Weights of a small contrastive image-text model.
Model: 7.37M parameters, 64-pixel images, encoder arch resnet_bottleneck, encoder norm batchnorm, encoder activation relu, encoder depths [2, 2, 2, 2], encoder widths [192, 288, 432, 640], text encoder layers 6, text encoder norm layernorm, text encoder activation squared_relu.
Training: soap at rate 0.0014, 3400 steps, batches of 128.
Rows from block 5 of the image encoder of a small contrastive image-text model, named by matrix and row number. Rows with one number belong to one channel. Each number is 200 + 40 x the weight over its row's rms, rounded and kept within 0 to 999. All counts start at 0.
Before each channel's rows are labels from the 100 images, of 14976, where the channel reaches its highest value: "top examples" is what is common among them. Only what is clearly more common there than usual is listed. The data: photos with spoken descriptions (Open Images, Localized Narratives).
# convs1: 3x3 conv (encoder.blocks.5.convs.1.weight, 104x104x3x3, each kernel summed), inputs 0-103
# convs2: expand pointwise conv (encoder.blocks.5.convs.2.weight, 432x104x1x1, transposed), outputs 0-107

top examples: text has "trees"; text has "sky"; text has "plants"; text has "grass"
convs1.52,116,205,266,233,280,196,124,162,276,138,126,222,188,231,146,149,231,294,143,214,203,239,224,231,257,187,215,164,155,200,111,190,221,200,170,203,164,166,203,164,176,216,163,148,241,163,194,216,199,208,224,260,133,245,250,243,205,209,209,193,146,193,259,222,260,146,197,216,233,200,237,183,191,165,152,258,169,197,241,197,256,268,200,282,180,217,139,217,203,147,234,197,197,201,158,195,196,222,186,242,171,138,190,198
convs2.52,211,206,204,158,258,264,189,215,247,128,180,160,189,197,159,179,138,189,194,250,205,156,179,250,199,251,177,180,136,238,253,261,233,211,204,261,166,223,184,198,216,241,197,202,155,222,162,148,150,165,177,236,162,214,176,163,254,205,199,288,256,221,202,234,200,241,141,202,205,166,230,242,176,224,183,162,189,203,189,186,167,123,160,156,223,302,176,158,264,183,224,218,156,172,181,192,252,175,128,248,231,194,272,193,166,190,213,265

top examples: text has "standing"; text has "holding"; text has "wearing"; text has "man"
convs1.43,247,176,176,182,207,122,217,190,224,238,160,138,170,275,177,193,169,99,195,249,161,118,170,165,233,157,186,171,190,141,134,221,206,185,254,282,215,150,145,200,257,147,182,238,187,248,156,190,216,207,225,239,271,176,265,144,230,187,223,175,221,206,199,229,249,192,194,233,199,267,233,210,209,201,69,218,235,242,225,143,174,204,207,184,211,212,187,170,237,191,218,196,155,220,193,261,211,169,236,208,252,134,165,263
convs2.43,161,242,182,267,208,208,199,205,300,150,187,129,220,173,201,222,253,274,247,148,207,197,233,279,156,228,255,165,177,228,224,276,185,226,142,245,167,191,106,177,243,193,214,136,224,180,203,189,161,243,161,194,193,190,217,225,239,234,246,186,140,242,264,195,175,168,197,265,242,187,213,263,195,182,183,246,188,207,163,186,228,235,231,264,222,198,237,213,267,233,251,201,221,136,169,139,270,180,108,220,229,222,164,155,257,262,183,176

top examples: text has "man"; text has "woman"; text has "wearing"
convs1.23,240,171,144,149,214,199,152,269,227,166,219,200,168,141,121,147,259,157,216,186,228,217,155,181,220,158,147,178,189,202,185,170,151,219,236,227,212,159,145,159,171,174,158,207,180,175,242,187,142,161,164,194,204,95,231,124,264,238,191,136,188,227,229,213,229,211,245,226,186,175,161,285,179,125,197,192,227,214,188,142,198,210,175,197,177,178,252,202,211,332,220,232,170,236,255,217,242,164,152,193,151,141,244,213
convs2.23,219,264,150,176,194,210,191,225,252,222,169,140,220,215,134,225,179,115,211,215,183,174,128,167,156,259,200,163,191,189,137,185,130,234,227,236,182,159,146,192,261,185,187,155,200,218,225,231,134,232,215,224,245,215,251,211,190,191,189,182,238,237,268,231,178,249,180,244,224,184,248,248,198,118,133,205,239,193,211,169,192,205,268,221,189,174,226,221,115,236,176,143,167,224,202,229,200,209,197,186,219,151,231,240,298,241,228,112

top examples: text has "people"; text has "buildings"
convs1.88,131,218,146,191,121,252,172,180,194,138,192,212,207,227,156,166,214,162,174,225,276,206,184,202,165,211,155,242,200,185,146,195,221,242,253,274,257,245,245,157,286,258,192,257,161,177,175,208,232,141,162,154,130,276,209,150,176,249,210,155,194,211,187,190,212,218,148,151,222,214,273,142,200,170,243,144,252,190,111,216,169,157,214,221,163,235,260,210,286,256,247,176,210,227,207,210,191,194,192,245,169,209,221,189
convs2.88,220,236,236,199,225,257,79,210,293,156,260,247,190,247,171,205,181,200,180,176,243,207,192,211,197,210,175,145,196,167,251,198,134,257,175,305,154,91,233,215,212,211,261,270,215,202,176,227,210,159,257,145,184,168,176,251,61,265,209,326,198,170,182,188,281,154,179,166,234,222,278,169,223,229,182,250,262,159,177,244,158,213,250,213,161,232,183,232,235,249,193,170,177,262,151,175,206,251,217,159,133,190,242,122,269,170,182,107

top examples: text has "man"; text has "wearing"; text has "smiling"
convs1.1,185,229,231,200,173,211,175,194,209,183,265,277,235,279,211,234,227,227,213,215,189,193,260,232,236,244,246,193,222,184,175,161,166,157,217,170,152,159,115,255,220,237,239,256,143,243,177,178,204,203,268,242,252,182,199,196,207,136,226,125,117,137,254,189,168,232,164,237,121,118,248,195,199,168,204,225,212,199,219,291,228,179,266,188,152,170,179,176,213,183,252,150,238,177,259,214,179,210,178,276,152,148,197,183
convs2.1,241,234,207,215,226,220,261,263,199,249,187,226,119,201,195,203,184,204,198,254,161,122,249,126,245,196,216,208,170,222,173,166,206,285,208,215,135,170,197,201,274,232,213,216,210,207,189,197,139,265,155,223,249,215,243,259,153,186,200,274,239,208,168,166,150,262,225,141,177,244,186,198,185,224,201,220,187,177,190,196,171,174,215,309,274,241,157,184,174,184,274,184,149,212,112,182,200,167,222,220,165,155,193,258,189,270,181,257

top examples: text has "man"; text has "wearing"; text has "holding"; text has "sitting"
convs1.59,196,155,228,193,245,178,224,153,212,224,198,290,191,183,193,245,187,163,191,258,160,217,245,244,291,215,250,276,150,231,233,133,185,222,223,134,225,162,156,218,191,201,262,192,196,214,257,177,178,259,171,304,163,145,293,137,249,178,255,236,190,176,187,164,215,193,278,176,239,209,147,164,260,165,227,198,214,217,280,189,236,196,164,220,201,183,212,233,254,159,207,163,219,180,194,239,276,195,151,248,177,207,233,204
convs2.59,216,157,170,229,172,199,192,176,224,209,130,187,195,218,213,297,194,161,221,141,190,191,157,166,114,184,172,195,193,211,172,217,132,275,193,192,204,145,215,190,116,266,161,279,148,159,223,205,207,212,229,116,201,204,288,154,121,269,236,211,162,226,198,187,183,182,220,272,203,179,185,175,257,248,192,241,269,228,182,202,273,234,294,169,271,223,195,208,213,188,248,179,171,173,193,210,221,253,232,187,132,214,143,233,242,183,279,149

top examples: text has "man"; text has "wearing"; text has "woman"
convs1.25,205,141,195,220,189,211,222,191,234,193,167,243,235,207,225,237,189,203,291,132,173,215,225,265,193,175,162,190,219,214,155,191,201,269,198,133,129,195,177,236,186,187,187,231,146,179,209,167,182,220,184,166,176,234,250,218,242,169,136,213,174,161,148,163,339,185,198,190,189,195,253,244,180,247,157,290,283,249,236,161,190,193,189,226,269,142,211,261,156,205,230,196,212,195,207,143,85,247,167,205,193,207,254,221
convs2.25,91,185,165,169,206,151,188,163,217,252,264,128,161,236,180,172,215,208,225,114,83,169,199,239,178,250,117,193,192,174,208,235,199,233,253,170,252,167,167,180,145,290,165,157,200,177,162,176,109,159,188,168,241,243,213,189,199,192,189,167,142,181,235,187,213,188,214,171,177,219,182,217,216,153,240,204,157,222,232,210,198,243,202,164,137,253,226,217,160,201,172,177,160,196,212,167,212,151,213,201,149,238,152,166,256,170,268,192

top examples: text has "trees"; text has "sky"; text has "grass"
convs1.65,173,155,159,206,273,191,153,200,232,195,156,193,173,233,216,173,219,219,231,206,179,338,201,175,222,170,191,298,197,197,124,214,189,232,208,229,196,309,227,204,255,174,190,233,218,178,148,191,134,219,155,212,116,178,203,184,143,126,168,154,234,151,200,190,270,159,166,181,161,287,224,227,220,153,203,218,158,206,157,203,252,201,203,239,209,139,224,170,229,216,163,129,159,165,199,240,207,189,221,159,230,143,203,259
convs2.65,173,242,174,281,253,132,180,225,212,196,224,245,182,196,237,213,206,180,178,126,131,195,114,145,160,185,204,195,226,202,222,202,134,168,136,243,132,218,183,212,196,173,197,239,204,211,277,240,156,178,160,178,192,151,114,197,170,183,210,245,201,165,226,176,203,227,243,219,164,165,177,225,221,255,228,187,227,230,225,197,155,200,178,202,225,185,202,240,260,174,207,148,160,244,107,162,169,264,379,207,171,253,131,180,223,158,257,238

top examples: text has "table"; text has "plate"; text has "food"
convs1.62,234,206,202,199,174,256,182,203,233,208,219,246,199,231,174,187,210,139,191,210,177,166,202,207,193,235,187,207,140,259,170,215,180,167,242,176,230,208,196,225,242,233,148,162,246,180,248,154,183,176,252,255,224,281,296,171,210,202,190,169,159,327,171,204,163,94,176,182,145,158,214,200,228,307,188,141,213,147,174,187,235,121,168,177,262,199,181,162,252,196,165,268,121,168,174,267,234,168,192,175,206,198,186,188
convs2.62,149,223,220,258,256,212,251,150,223,255,193,265,228,253,264,207,213,174,193,248,186,158,226,192,227,206,141,201,214,251,249,155,200,246,178,244,197,266,274,197,200,174,159,159,235,187,172,139,244,207,226,210,144,185,199,168,170,272,230,299,184,200,233,160,205,229,177,133,201,199,229,178,133,287,244,177,190,195,169,202,231,139,215,242,187,194,211,204,236,290,200,261,201,251,239,218,272,187,168,200,177,187,225,194,221,155,267,160

top examples: text has "standing"; text has "holding"; text has "man"; text has "wearing"
convs1.46,194,222,227,220,225,173,206,207,196,211,234,210,193,223,218,204,180,248,228,214,184,196,121,222,222,256,173,235,189,175,194,223,186,254,194,160,170,209,131,254,240,288,149,203,185,196,198,71,112,230,185,215,133,256,222,207,128,287,183,182,220,172,158,146,141,233,137,184,169,195,223,233,166,260,103,170,145,180,214,235,179,195,213,196,195,182,150,215,252,241,206,259,198,159,143,158,192,251,180,123,216,269,191,235
convs2.46,157,261,151,234,165,158,188,221,183,155,195,195,140,209,144,206,206,213,214,129,170,201,161,197,158,193,204,186,166,207,145,216,143,285,216,142,237,181,248,242,225,208,277,250,208,163,171,253,233,187,222,170,182,142,129,202,233,127,240,224,150,215,324,139,122,164,245,190,283,237,178,194,211,179,234,227,222,213,182,206,148,215,214,197,163,167,230,186,254,182,236,179,199,151,231,203,189,226,202,185,173,231,248,257,196,223,160,200

top examples: text has "holding"; text has "sitting"; text has "man"
convs1.40,207,201,265,221,219,178,203,203,207,215,194,214,169,193,200,206,262,189,252,155,205,163,293,269,191,192,187,226,190,186,213,105,217,220,185,127,190,75,139,246,148,183,188,181,213,149,262,256,178,259,178,226,242,162,212,143,103,200,225,266,141,269,233,214,198,141,213,202,214,178,234,212,199,244,174,163,171,208,249,159,194,139,237,175,239,188,246,251,208,221,217,219,159,193,214,191,133,140,223,205,107,220,230,216
convs2.40,250,149,183,185,225,216,168,168,237,227,177,263,183,208,198,176,194,235,184,138,136,260,88,160,171,196,258,196,197,168,177,196,150,158,196,199,203,201,261,223,149,215,213,279,146,205,287,194,179,223,235,194,182,196,192,267,300,238,183,280,217,177,155,172,237,157,235,206,139,165,284,116,180,193,189,216,213,275,207,204,172,183,239,187,163,181,133,223,212,213,179,176,207,237,176,171,202,194,168,187,123,217,224,187,248,198,237,137

top examples: text has "standing"; text has "people"; text has "wall"; text has "holding"
convs1.2,228,155,165,244,155,137,196,202,208,183,213,179,212,240,189,175,193,183,183,174,301,222,145,218,244,308,169,198,203,201,190,156,242,187,188,150,228,179,182,266,268,229,184,215,202,225,243,175,184,226,244,228,220,323,273,182,129,186,203,164,188,223,230,198,227,254,212,138,174,162,242,178,169,229,187,151,209,231,148,175,255,147,202,181,165,158,162,201,207,223,235,132,185,177,219,195,246,153,147,176,71,171,176,248
convs2.2,219,203,278,189,148,269,164,175,192,194,130,209,216,245,153,208,143,247,236,209,271,287,198,250,181,199,166,216,269,215,186,232,133,202,195,226,198,220,204,149,121,123,250,213,239,216,225,201,244,158,256,160,179,179,220,159,186,209,173,274,179,156,203,201,233,214,193,143,150,221,127,185,224,207,211,295,203,135,170,237,215,225,169,236,199,171,233,176,249,217,179,186,182,193,240,162,214,251,135,203,222,247,243,188,265,147,206,169

top examples: text has "wearing"; text has "man"; text has "smiling"; text has "woman"
convs1.83,165,282,194,224,227,178,188,106,140,258,244,224,198,236,297,218,250,220,213,227,253,199,237,188,206,177,240,224,234,198,213,159,200,147,144,180,230,178,181,127,231,194,215,207,164,207,209,193,223,230,169,173,128,187,156,197,139,217,139,285,183,206,161,169,275,187,191,210,166,187,237,209,164,271,149,209,151,191,176,248,248,201,135,154,168,190,177,141,228,249,214,211,216,268,92,217,233,261,249,201,161,204,149,204
convs2.83,202,193,241,229,216,201,235,287,256,271,182,250,210,99,194,216,256,173,239,260,182,130,125,69,172,202,199,167,173,228,199,183,248,145,173,221,240,119,161,125,73,187,224,210,196,190,212,149,219,187,277,243,156,219,193,144,198,249,191,200,242,203,193,264,194,207,157,204,236,213,162,164,210,157,164,282,209,229,228,258,231,198,184,256,287,163,206,192,132,235,187,153,175,232,230,181,256,147,228,220,206,199,253,280,135,164,232,235

top examples: text has "standing"; text has "wearing"; text has "man"
convs1.28,242,180,150,178,182,179,141,211,255,187,179,206,242,217,193,203,197,193,215,149,287,277,197,176,178,175,180,171,206,132,166,295,207,200,221,159,225,241,79,157,174,218,227,154,111,239,121,222,181,179,243,223,159,154,168,179,227,147,173,190,202,168,212,233,144,253,257,130,221,176,215,192,179,226,185,217,168,229,208,187,136,180,238,159,140,171,231,223,114,189,200,136,192,226,207,121,188,181,187,232,145,161,141,194
convs2.28,188,142,215,221,229,264,199,120,243,180,159,187,205,168,185,162,201,172,147,180,282,262,243,211,215,135,203,231,233,198,207,232,230,237,204,214,253,199,177,182,211,214,203,224,102,223,291,258,193,258,238,150,198,106,224,292,276,186,219,150,185,247,162,149,182,216,174,191,214,246,114,186,146,195,202,173,173,185,218,223,170,179,174,205,165,193,250,192,254,188,204,154,150,206,227,236,196,243,235,211,214,176,260,123,180,189,152,224

top examples: text has "people"
convs1.54,223,168,103,195,207,127,192,223,255,238,220,275,148,276,267,191,156,186,172,171,101,216,223,164,213,195,213,182,238,122,210,245,178,223,245,256,176,209,237,198,197,283,342,226,184,206,190,158,245,244,201,188,280,185,256,214,245,255,203,186,212,200,232,174,202,223,243,203,167,201,215,218,185,143,169,287,213,257,200,186,235,182,172,250,203,234,220,211,164,211,193,119,190,233,236,226,190,191,192,252,191,203,215,205
convs2.54,204,254,227,188,257,255,149,204,271,140,227,186,182,177,193,150,172,145,199,134,169,203,202,179,156,280,188,211,144,266,197,191,260,179,218,217,148,193,187,274,219,173,205,165,168,196,221,190,240,237,179,201,207,182,255,232,166,172,219,240,210,154,209,259,209,170,157,216,109,177,174,158,200,161,197,158,201,201,166,159,108,108,185,209,160,189,177,212,190,182,185,169,215,213,233,204,232,229,177,248,228,213,216,195,251,186,104,174

top examples: text has "holding"; text has "man"
convs1.6,243,193,202,275,165,200,246,177,245,199,244,214,197,321,295,248,204,220,237,164,256,191,207,173,230,235,178,175,180,243,138,152,165,158,176,164,222,270,178,209,227,140,139,214,170,200,256,168,163,226,242,209,108,210,184,180,173,118,205,183,156,195,169,189,220,203,207,220,136,226,180,109,205,253,183,129,162,224,239,136,259,183,186,231,199,193,202,225,166,164,210,205,221,241,217,198,236,267,158,157,180,221,214,117
convs2.6,194,180,110,206,148,180,249,222,252,296,267,203,183,153,107,293,186,183,181,183,222,223,187,263,200,236,186,194,249,176,217,208,178,192,233,251,244,215,212,179,241,145,164,116,180,214,217,257,226,187,200,170,206,178,186,152,151,256,191,229,243,231,197,196,224,184,217,198,144,207,220,72,184,239,218,224,231,235,252,218,171,246,185,226,225,221,228,207,134,186,177,159,209,147,233,192,166,304,231,198,233,233,233,218,58,238,276,176

top examples: text has "trees"; text has "sky"; text has "grass"; text has "buildings"
convs1.89,276,242,259,250,204,234,203,157,228,295,176,183,215,130,196,224,264,261,169,225,249,218,180,200,121,231,196,224,193,236,224,189,216,224,235,216,175,241,140,185,187,250,213,142,163,137,278,222,227,211,170,256,141,199,309,205,198,239,169,245,173,220,236,245,281,246,191,201,174,161,119,162,206,195,205,216,227,183,289,170,165,232,215,157,205,153,216,157,183,247,190,207,197,207,194,235,286,192,204,178,237,164,242,165
convs2.89,248,180,195,245,214,153,231,251,202,196,139,243,134,227,138,213,176,197,202,243,206,150,160,204,196,177,230,173,142,220,261,264,210,139,179,173,235,210,198,206,191,193,196,253,216,322,187,258,138,226,195,219,227,145,90,199,250,145,261,233,163,163,152,266,178,157,237,182,188,217,179,136,211,259,152,135,223,270,176,274,128,194,247,226,233,222,248,149,182,155,238,201,256,205,231,180,144,196,263,208,217,208,150,218,155,168,216,171

top examples: text has "holding"; text has "man"; text has "woman"
convs1.33,125,153,247,218,169,265,183,115,231,227,172,136,226,205,218,97,225,155,198,274,163,206,203,177,127,186,246,196,209,160,170,206,206,178,229,199,181,177,230,255,233,220,148,197,203,173,196,164,223,132,173,107,228,247,200,218,195,164,176,219,232,213,142,178,157,171,225,203,176,151,184,188,243,249,153,138,116,141,225,182,274,160,201,242,195,237,167,132,164,252,150,235,170,197,195,198,273,152,171,177,183,194,252,158
convs2.33,206,166,148,204,165,202,174,175,187,237,216,117,253,108,111,223,224,150,190,187,143,241,244,190,145,191,256,239,219,183,155,247,207,207,186,220,224,140,195,119,230,156,167,170,167,344,341,143,243,159,195,205,233,189,223,244,179,224,188,229,188,223,215,251,123,209,211,189,209,226,214,138,226,224,168,206,229,201,260,79,159,143,176,166,212,188,184,146,139,217,178,242,231,191,192,159,256,163,247,213,205,159,200,168,171,175,144,171

top examples: text has "standing"; text has "wall"; text has "holding"; text has "man"
convs1.16,241,129,162,114,220,189,240,208,215,260,200,286,201,163,202,235,223,196,243,224,238,177,214,199,200,211,179,224,240,175,125,211,198,188,254,216,202,309,209,144,209,162,134,196,187,210,186,221,198,233,212,116,172,156,148,233,204,229,187,162,233,203,188,224,226,264,249,247,242,211,127,253,219,175,220,222,242,270,167,237,175,139,211,118,210,216,212,245,243,170,287,263,219,281,190,163,241,222,249,135,202,197,205,223
convs2.16,170,286,212,116,205,225,232,223,150,162,266,239,181,268,200,169,191,234,205,180,199,236,213,223,222,211,222,210,214,256,212,236,286,194,179,203,167,189,186,193,179,186,144,213,240,160,137,183,212,203,271,161,212,148,128,266,193,200,214,169,190,244,163,207,184,249,169,171,151,207,194,158,151,217,114,169,141,246,204,184,148,217,91,195,210,248,139,201,193,159,203,257,169,195,144,236,212,124,189,244,173,175,255,285,128,153,250,176

top examples: text has "people"; text has "standing"; text has "wall"; text has "sitting"
convs1.31,267,216,227,145,208,198,236,183,198,152,165,112,148,207,189,235,161,215,223,159,140,240,272,120,165,282,201,208,223,257,223,160,152,213,187,131,220,264,177,233,204,214,246,197,217,165,231,89,180,248,199,173,174,194,243,207,184,231,174,221,216,233,185,171,157,268,150,190,152,249,215,288,216,230,125,228,190,248,214,247,128,203,187,238,219,134,153,227,194,229,237,249,136,208,158,217,238,181,169,208,216,190,184,248
convs2.31,230,166,233,207,183,198,218,177,113,188,216,225,140,139,214,174,235,224,176,159,226,234,185,214,216,144,194,200,198,196,197,215,226,151,106,140,193,198,158,293,166,208,198,237,166,233,189,192,262,165,238,208,241,148,220,165,176,250,239,223,256,179,122,118,161,206,250,140,195,238,238,202,265,212,257,199,222,251,184,209,229,230,179,191,254,128,187,215,222,222,210,234,248,229,204,197,209,216,150,190,242,188,226,211,178,229,209,229

top examples: text has "standing"; text has "wall"; text has "holding"; text has "man"
convs1.94,185,230,196,125,255,155,180,230,131,156,202,160,179,227,183,207,183,152,149,179,170,173,196,222,164,227,161,204,218,118,309,250,146,212,145,173,210,169,192,258,129,254,229,203,210,165,248,153,173,231,236,156,265,271,194,198,179,261,228,191,201,172,149,169,148,201,202,160,191,161,228,210,248,231,118,213,142,244,128,229,238,179,188,277,208,217,140,196,190,215,223,87,166,209,168,194,174,183,194,169,209,225,245,187
convs2.94,188,181,196,247,192,218,184,268,177,137,148,204,197,275,253,96,168,188,154,241,208,272,182,181,160,193,225,190,262,271,208,204,205,205,229,263,258,144,225,245,209,250,213,157,235,156,237,279,242,275,105,153,198,198,236,203,178,197,205,177,239,169,156,206,177,168,178,116,190,186,114,158,245,128,230,132,231,220,198,126,199,225,207,162,143,220,217,253,249,202,205,231,269,210,222,190,233,263,251,234,233,231,168,157,171,210,149,240

top examples: text has "man"; text has "wearing"; text has "woman"
convs1.79,175,276,242,263,235,178,185,206,220,166,182,117,244,265,188,199,154,249,257,224,227,194,257,238,267,216,254,247,178,231,256,263,168,136,206,222,189,285,189,294,211,257,178,162,208,198,168,213,197,218,249,148,209,195,191,199,122,205,209,160,206,227,255,244,240,246,201,277,183,149,186,171,152,203,269,152,256,196,242,275,159,213,174,200,239,239,185,220,228,207,233,241,270,192,218,204,151,213,181,191,172,249,230,160
convs2.79,159,238,160,235,176,131,303,224,196,254,168,247,237,179,107,236,218,220,219,208,196,200,247,212,283,217,203,201,200,240,192,186,187,164,145,209,174,143,196,218,268,161,160,162,224,159,179,180,151,137,185,201,186,206,136,153,274,167,183,167,131,245,247,176,192,77,189,138,168,177,198,213,164,234,242,258,213,213,210,204,255,146,163,222,254,230,145,143,151,139,243,200,264,254,222,114,104,206,176,186,179,211,234,236,204,246,203,170

top examples: text has "trees"; text has "people"
convs1.21,190,216,147,187,189,193,152,178,224,286,111,154,165,208,171,242,217,192,185,157,184,144,187,144,245,133,185,203,178,227,146,234,198,90,137,215,195,145,176,219,94,183,183,191,208,196,233,203,207,251,226,213,199,193,223,220,162,185,174,238,192,157,154,193,207,284,132,210,203,254,199,219,269,209,217,206,188,239,204,203,160,208,212,78,173,163,207,184,141,175,247,217,154,249,200,222,128,170,155,215,133,254,156,170
convs2.21,171,236,223,248,122,222,135,183,195,144,209,161,181,113,195,201,231,166,192,298,249,116,187,176,201,173,220,210,176,274,233,221,188,151,204,171,213,204,196,136,206,171,198,140,211,200,212,150,219,167,172,179,217,255,149,147,203,204,265,173,241,146,211,207,207,180,256,280,215,207,221,227,199,200,193,207,175,157,183,208,110,180,150,263,166,200,240,252,223,173,189,259,134,239,156,141,219,164,196,154,226,236,194,185,146,162,184,158

top examples: text has "standing"; text has "wall"; text has "man"; text has "holding"
convs1.93,129,149,132,145,241,218,221,247,193,173,151,218,133,196,136,172,189,148,207,222,157,199,228,203,186,216,173,156,218,212,261,213,176,235,130,265,205,170,165,216,115,243,253,204,302,191,165,201,220,187,185,279,276,200,168,158,267,182,214,249,223,187,251,241,235,164,197,153,235,215,194,156,195,179,227,279,170,235,201,181,167,172,306,226,215,247,229,210,139,197,167,182,273,198,238,152,209,162,181,188,205,256,217,195
convs2.93,260,145,119,263,251,198,189,220,161,224,181,230,223,165,181,215,207,199,124,211,231,198,152,222,209,208,167,183,163,125,180,218,145,214,132,211,177,122,273,213,207,188,214,181,202,224,205,236,232,226,246,208,207,216,283,124,158,197,200,249,162,257,246,144,181,271,165,207,175,174,218,217,175,256,217,207,276,251,186,211,199,210,149,179,192,169,218,204,228,259,124,181,202,132,204,208,288,250,153,181,126,201,192,211,247,215,107,189

top examples: text has "wearing"
convs1.5,182,238,238,204,213,238,91,158,219,171,223,155,243,203,182,207,235,248,277,114,208,200,243,227,174,197,152,143,152,188,176,212,167,116,171,179,204,243,161,185,228,234,154,254,201,174,263,225,208,244,191,106,193,178,179,184,183,207,162,152,143,147,275,179,169,162,240,222,200,165,106,161,196,154,175,172,256,199,186,223,227,171,172,98,190,192,191,232,176,171,154,222,189,244,229,236,200,237,144,122,196,144,189,200
convs2.5,201,211,175,148,154,210,235,175,186,241,129,184,184,215,204,195,158,134,187,108,183,192,173,205,159,140,201,223,215,174,136,175,167,186,223,179,177,184,262,194,151,221,134,235,204,333,279,212,243,243,146,262,251,244,204,252,193,263,146,241,194,143,230,230,197,222,233,220,171,177,175,188,159,181,160,204,189,218,123,125,155,237,210,205,185,202,196,137,186,211,227,249,102,199,195,229,268,190,261,178,215,164,213,266,204,181,231,193

top examples: text has "people"; text has "standing"; text has "group"
convs1.66,156,303,242,164,224,192,235,149,252,169,220,175,268,276,119,137,231,218,253,198,167,140,230,215,228,205,187,232,195,253,197,252,222,211,171,157,203,164,179,195,229,185,241,154,169,212,126,212,180,153,251,149,230,202,184,157,242,148,214,174,252,209,189,206,196,154,205,181,182,201,127,281,157,213,175,160,210,153,199,153,232,153,196,123,172,247,192,128,145,175,188,270,215,236,135,177,213,243,225,202,253,250,149,172
convs2.66,219,188,213,215,221,252,132,210,189,147,139,235,201,187,234,193,300,275,273,171,201,218,170,231,202,171,194,194,218,181,187,236,211,260,157,157,187,113,203,248,261,178,256,169,196,219,238,178,184,178,206,201,188,174,211,238,276,168,270,144,259,179,206,208,174,188,193,171,233,197,147,161,177,151,201,262,237,164,212,226,162,226,160,246,254,166,247,168,207,241,174,126,215,227,222,277,198,254,161,227,241,201,106,258,254,162,200,170

top examples: text has "people"; text has "standing"; text has "table"; text has "sitting"
convs1.64,129,220,212,200,176,248,153,171,176,202,225,232,173,191,218,111,236,153,229,236,314,292,218,247,201,247,193,212,206,177,162,174,166,140,169,207,249,297,210,230,261,283,204,251,167,203,210,232,199,133,202,197,187,194,218,202,279,224,192,200,260,161,205,250,215,176,208,213,190,183,211,133,220,133,231,275,193,167,172,237,150,135,136,192,215,160,276,181,194,287,181,226,204,189,214,232,196,230,183,169,196,185,254,199
convs2.64,192,216,176,185,196,263,138,234,211,204,219,202,174,142,113,149,219,229,212,89,197,189,194,216,201,148,238,185,206,160,194,198,205,195,230,287,218,178,264,203,198,162,238,188,231,222,254,243,270,134,151,114,203,194,209,236,111,262,172,252,141,112,146,250,253,173,212,245,167,161,191,188,244,207,171,265,257,230,122,100,261,228,243,173,257,188,176,175,187,172,172,190,195,95,243,181,211,173,238,176,215,270,179,196,197,215,171,139

top examples: text has "people"; text has "standing"; text has "wall"; text has "table"
convs1.48,188,218,222,209,144,196,177,177,241,189,146,272,185,258,200,158,155,154,253,191,239,293,207,201,255,179,184,139,180,208,156,141,113,125,196,261,193,221,211,256,209,231,160,177,216,245,249,198,169,201,243,269,213,170,211,233,218,181,179,181,191,252,191,178,193,259,208,211,213,157,178,147,227,115,204,262,209,290,234,203,258,150,236,183,180,200,254,180,254,242,115,188,228,202,280,232,234,204,177,211,157,211,233,122
convs2.48,221,112,217,186,262,201,143,170,209,164,160,233,172,142,262,215,215,154,178,166,232,207,166,179,257,189,195,174,224,95,271,263,184,188,184,152,256,266,247,196,228,191,172,151,165,197,188,202,318,244,176,144,212,179,174,225,205,234,227,168,230,101,191,224,178,237,188,159,203,232,148,217,238,109,258,253,238,140,211,160,130,229,186,147,278,155,175,148,190,228,189,207,183,121,241,190,174,176,206,221,241,194,141,145,169,134,232,210

top examples: text has "people"; text has "standing"; text has "sitting"; text has "table"
convs1.44,204,228,167,282,180,163,202,140,179,138,220,173,213,274,210,126,190,189,218,208,258,216,318,123,225,143,161,205,280,218,184,171,162,235,172,223,203,193,269,165,283,201,190,155,164,201,212,235,112,140,201,203,197,138,222,203,285,164,217,245,194,228,215,245,202,177,216,161,221,151,159,138,163,159,161,244,228,164,218,196,222,235,145,135,243,156,206,194,184,215,202,198,239,196,265,166,186,254,175,174,226,239,205,172
convs2.44,163,216,199,211,229,184,201,249,227,143,187,120,191,124,196,268,243,239,239,267,197,233,165,193,208,249,154,166,165,281,221,220,217,164,220,158,167,256,140,243,232,195,181,141,205,211,223,234,237,226,210,176,157,177,144,150,104,302,164,154,196,205,210,207,239,158,196,219,244,144,175,202,235,149,284,195,185,207,119,223,196,232,277,253,151,178,163,236,197,182,190,221,209,118,159,198,191,168,231,130,189,229,189,155,209,212,223,225

top examples: text has "trees"; text has "sky"; text has "grass"; text has "plants"
convs1.29,189,197,145,314,233,184,186,243,122,218,207,235,211,186,208,157,199,181,196,163,209,151,206,275,222,204,210,225,150,201,166,210,149,123,211,247,205,171,127,112,173,149,191,230,248,235,123,167,204,195,236,147,200,192,238,152,285,263,243,152,134,156,181,176,267,167,158,205,193,237,127,201,194,160,242,229,205,149,222,231,174,275,179,227,195,202,214,166,172,189,155,196,231,181,100,167,232,177,213,156,170,173,198,209
convs2.29,198,150,197,231,202,146,169,279,237,212,199,163,211,180,238,208,216,201,217,220,197,205,187,165,214,213,186,206,194,252,206,200,190,226,151,186,245,235,171,177,223,201,223,259,173,259,235,104,169,184,187,215,198,246,192,190,196,168,199,184,199,198,249,177,262,210,182,225,157,138,212,141,160,203,157,210,150,178,165,205,203,216,130,212,284,179,155,209,153,202,215,263,183,196,210,101,289,228,221,210,230,212,220,260,184,201,185,220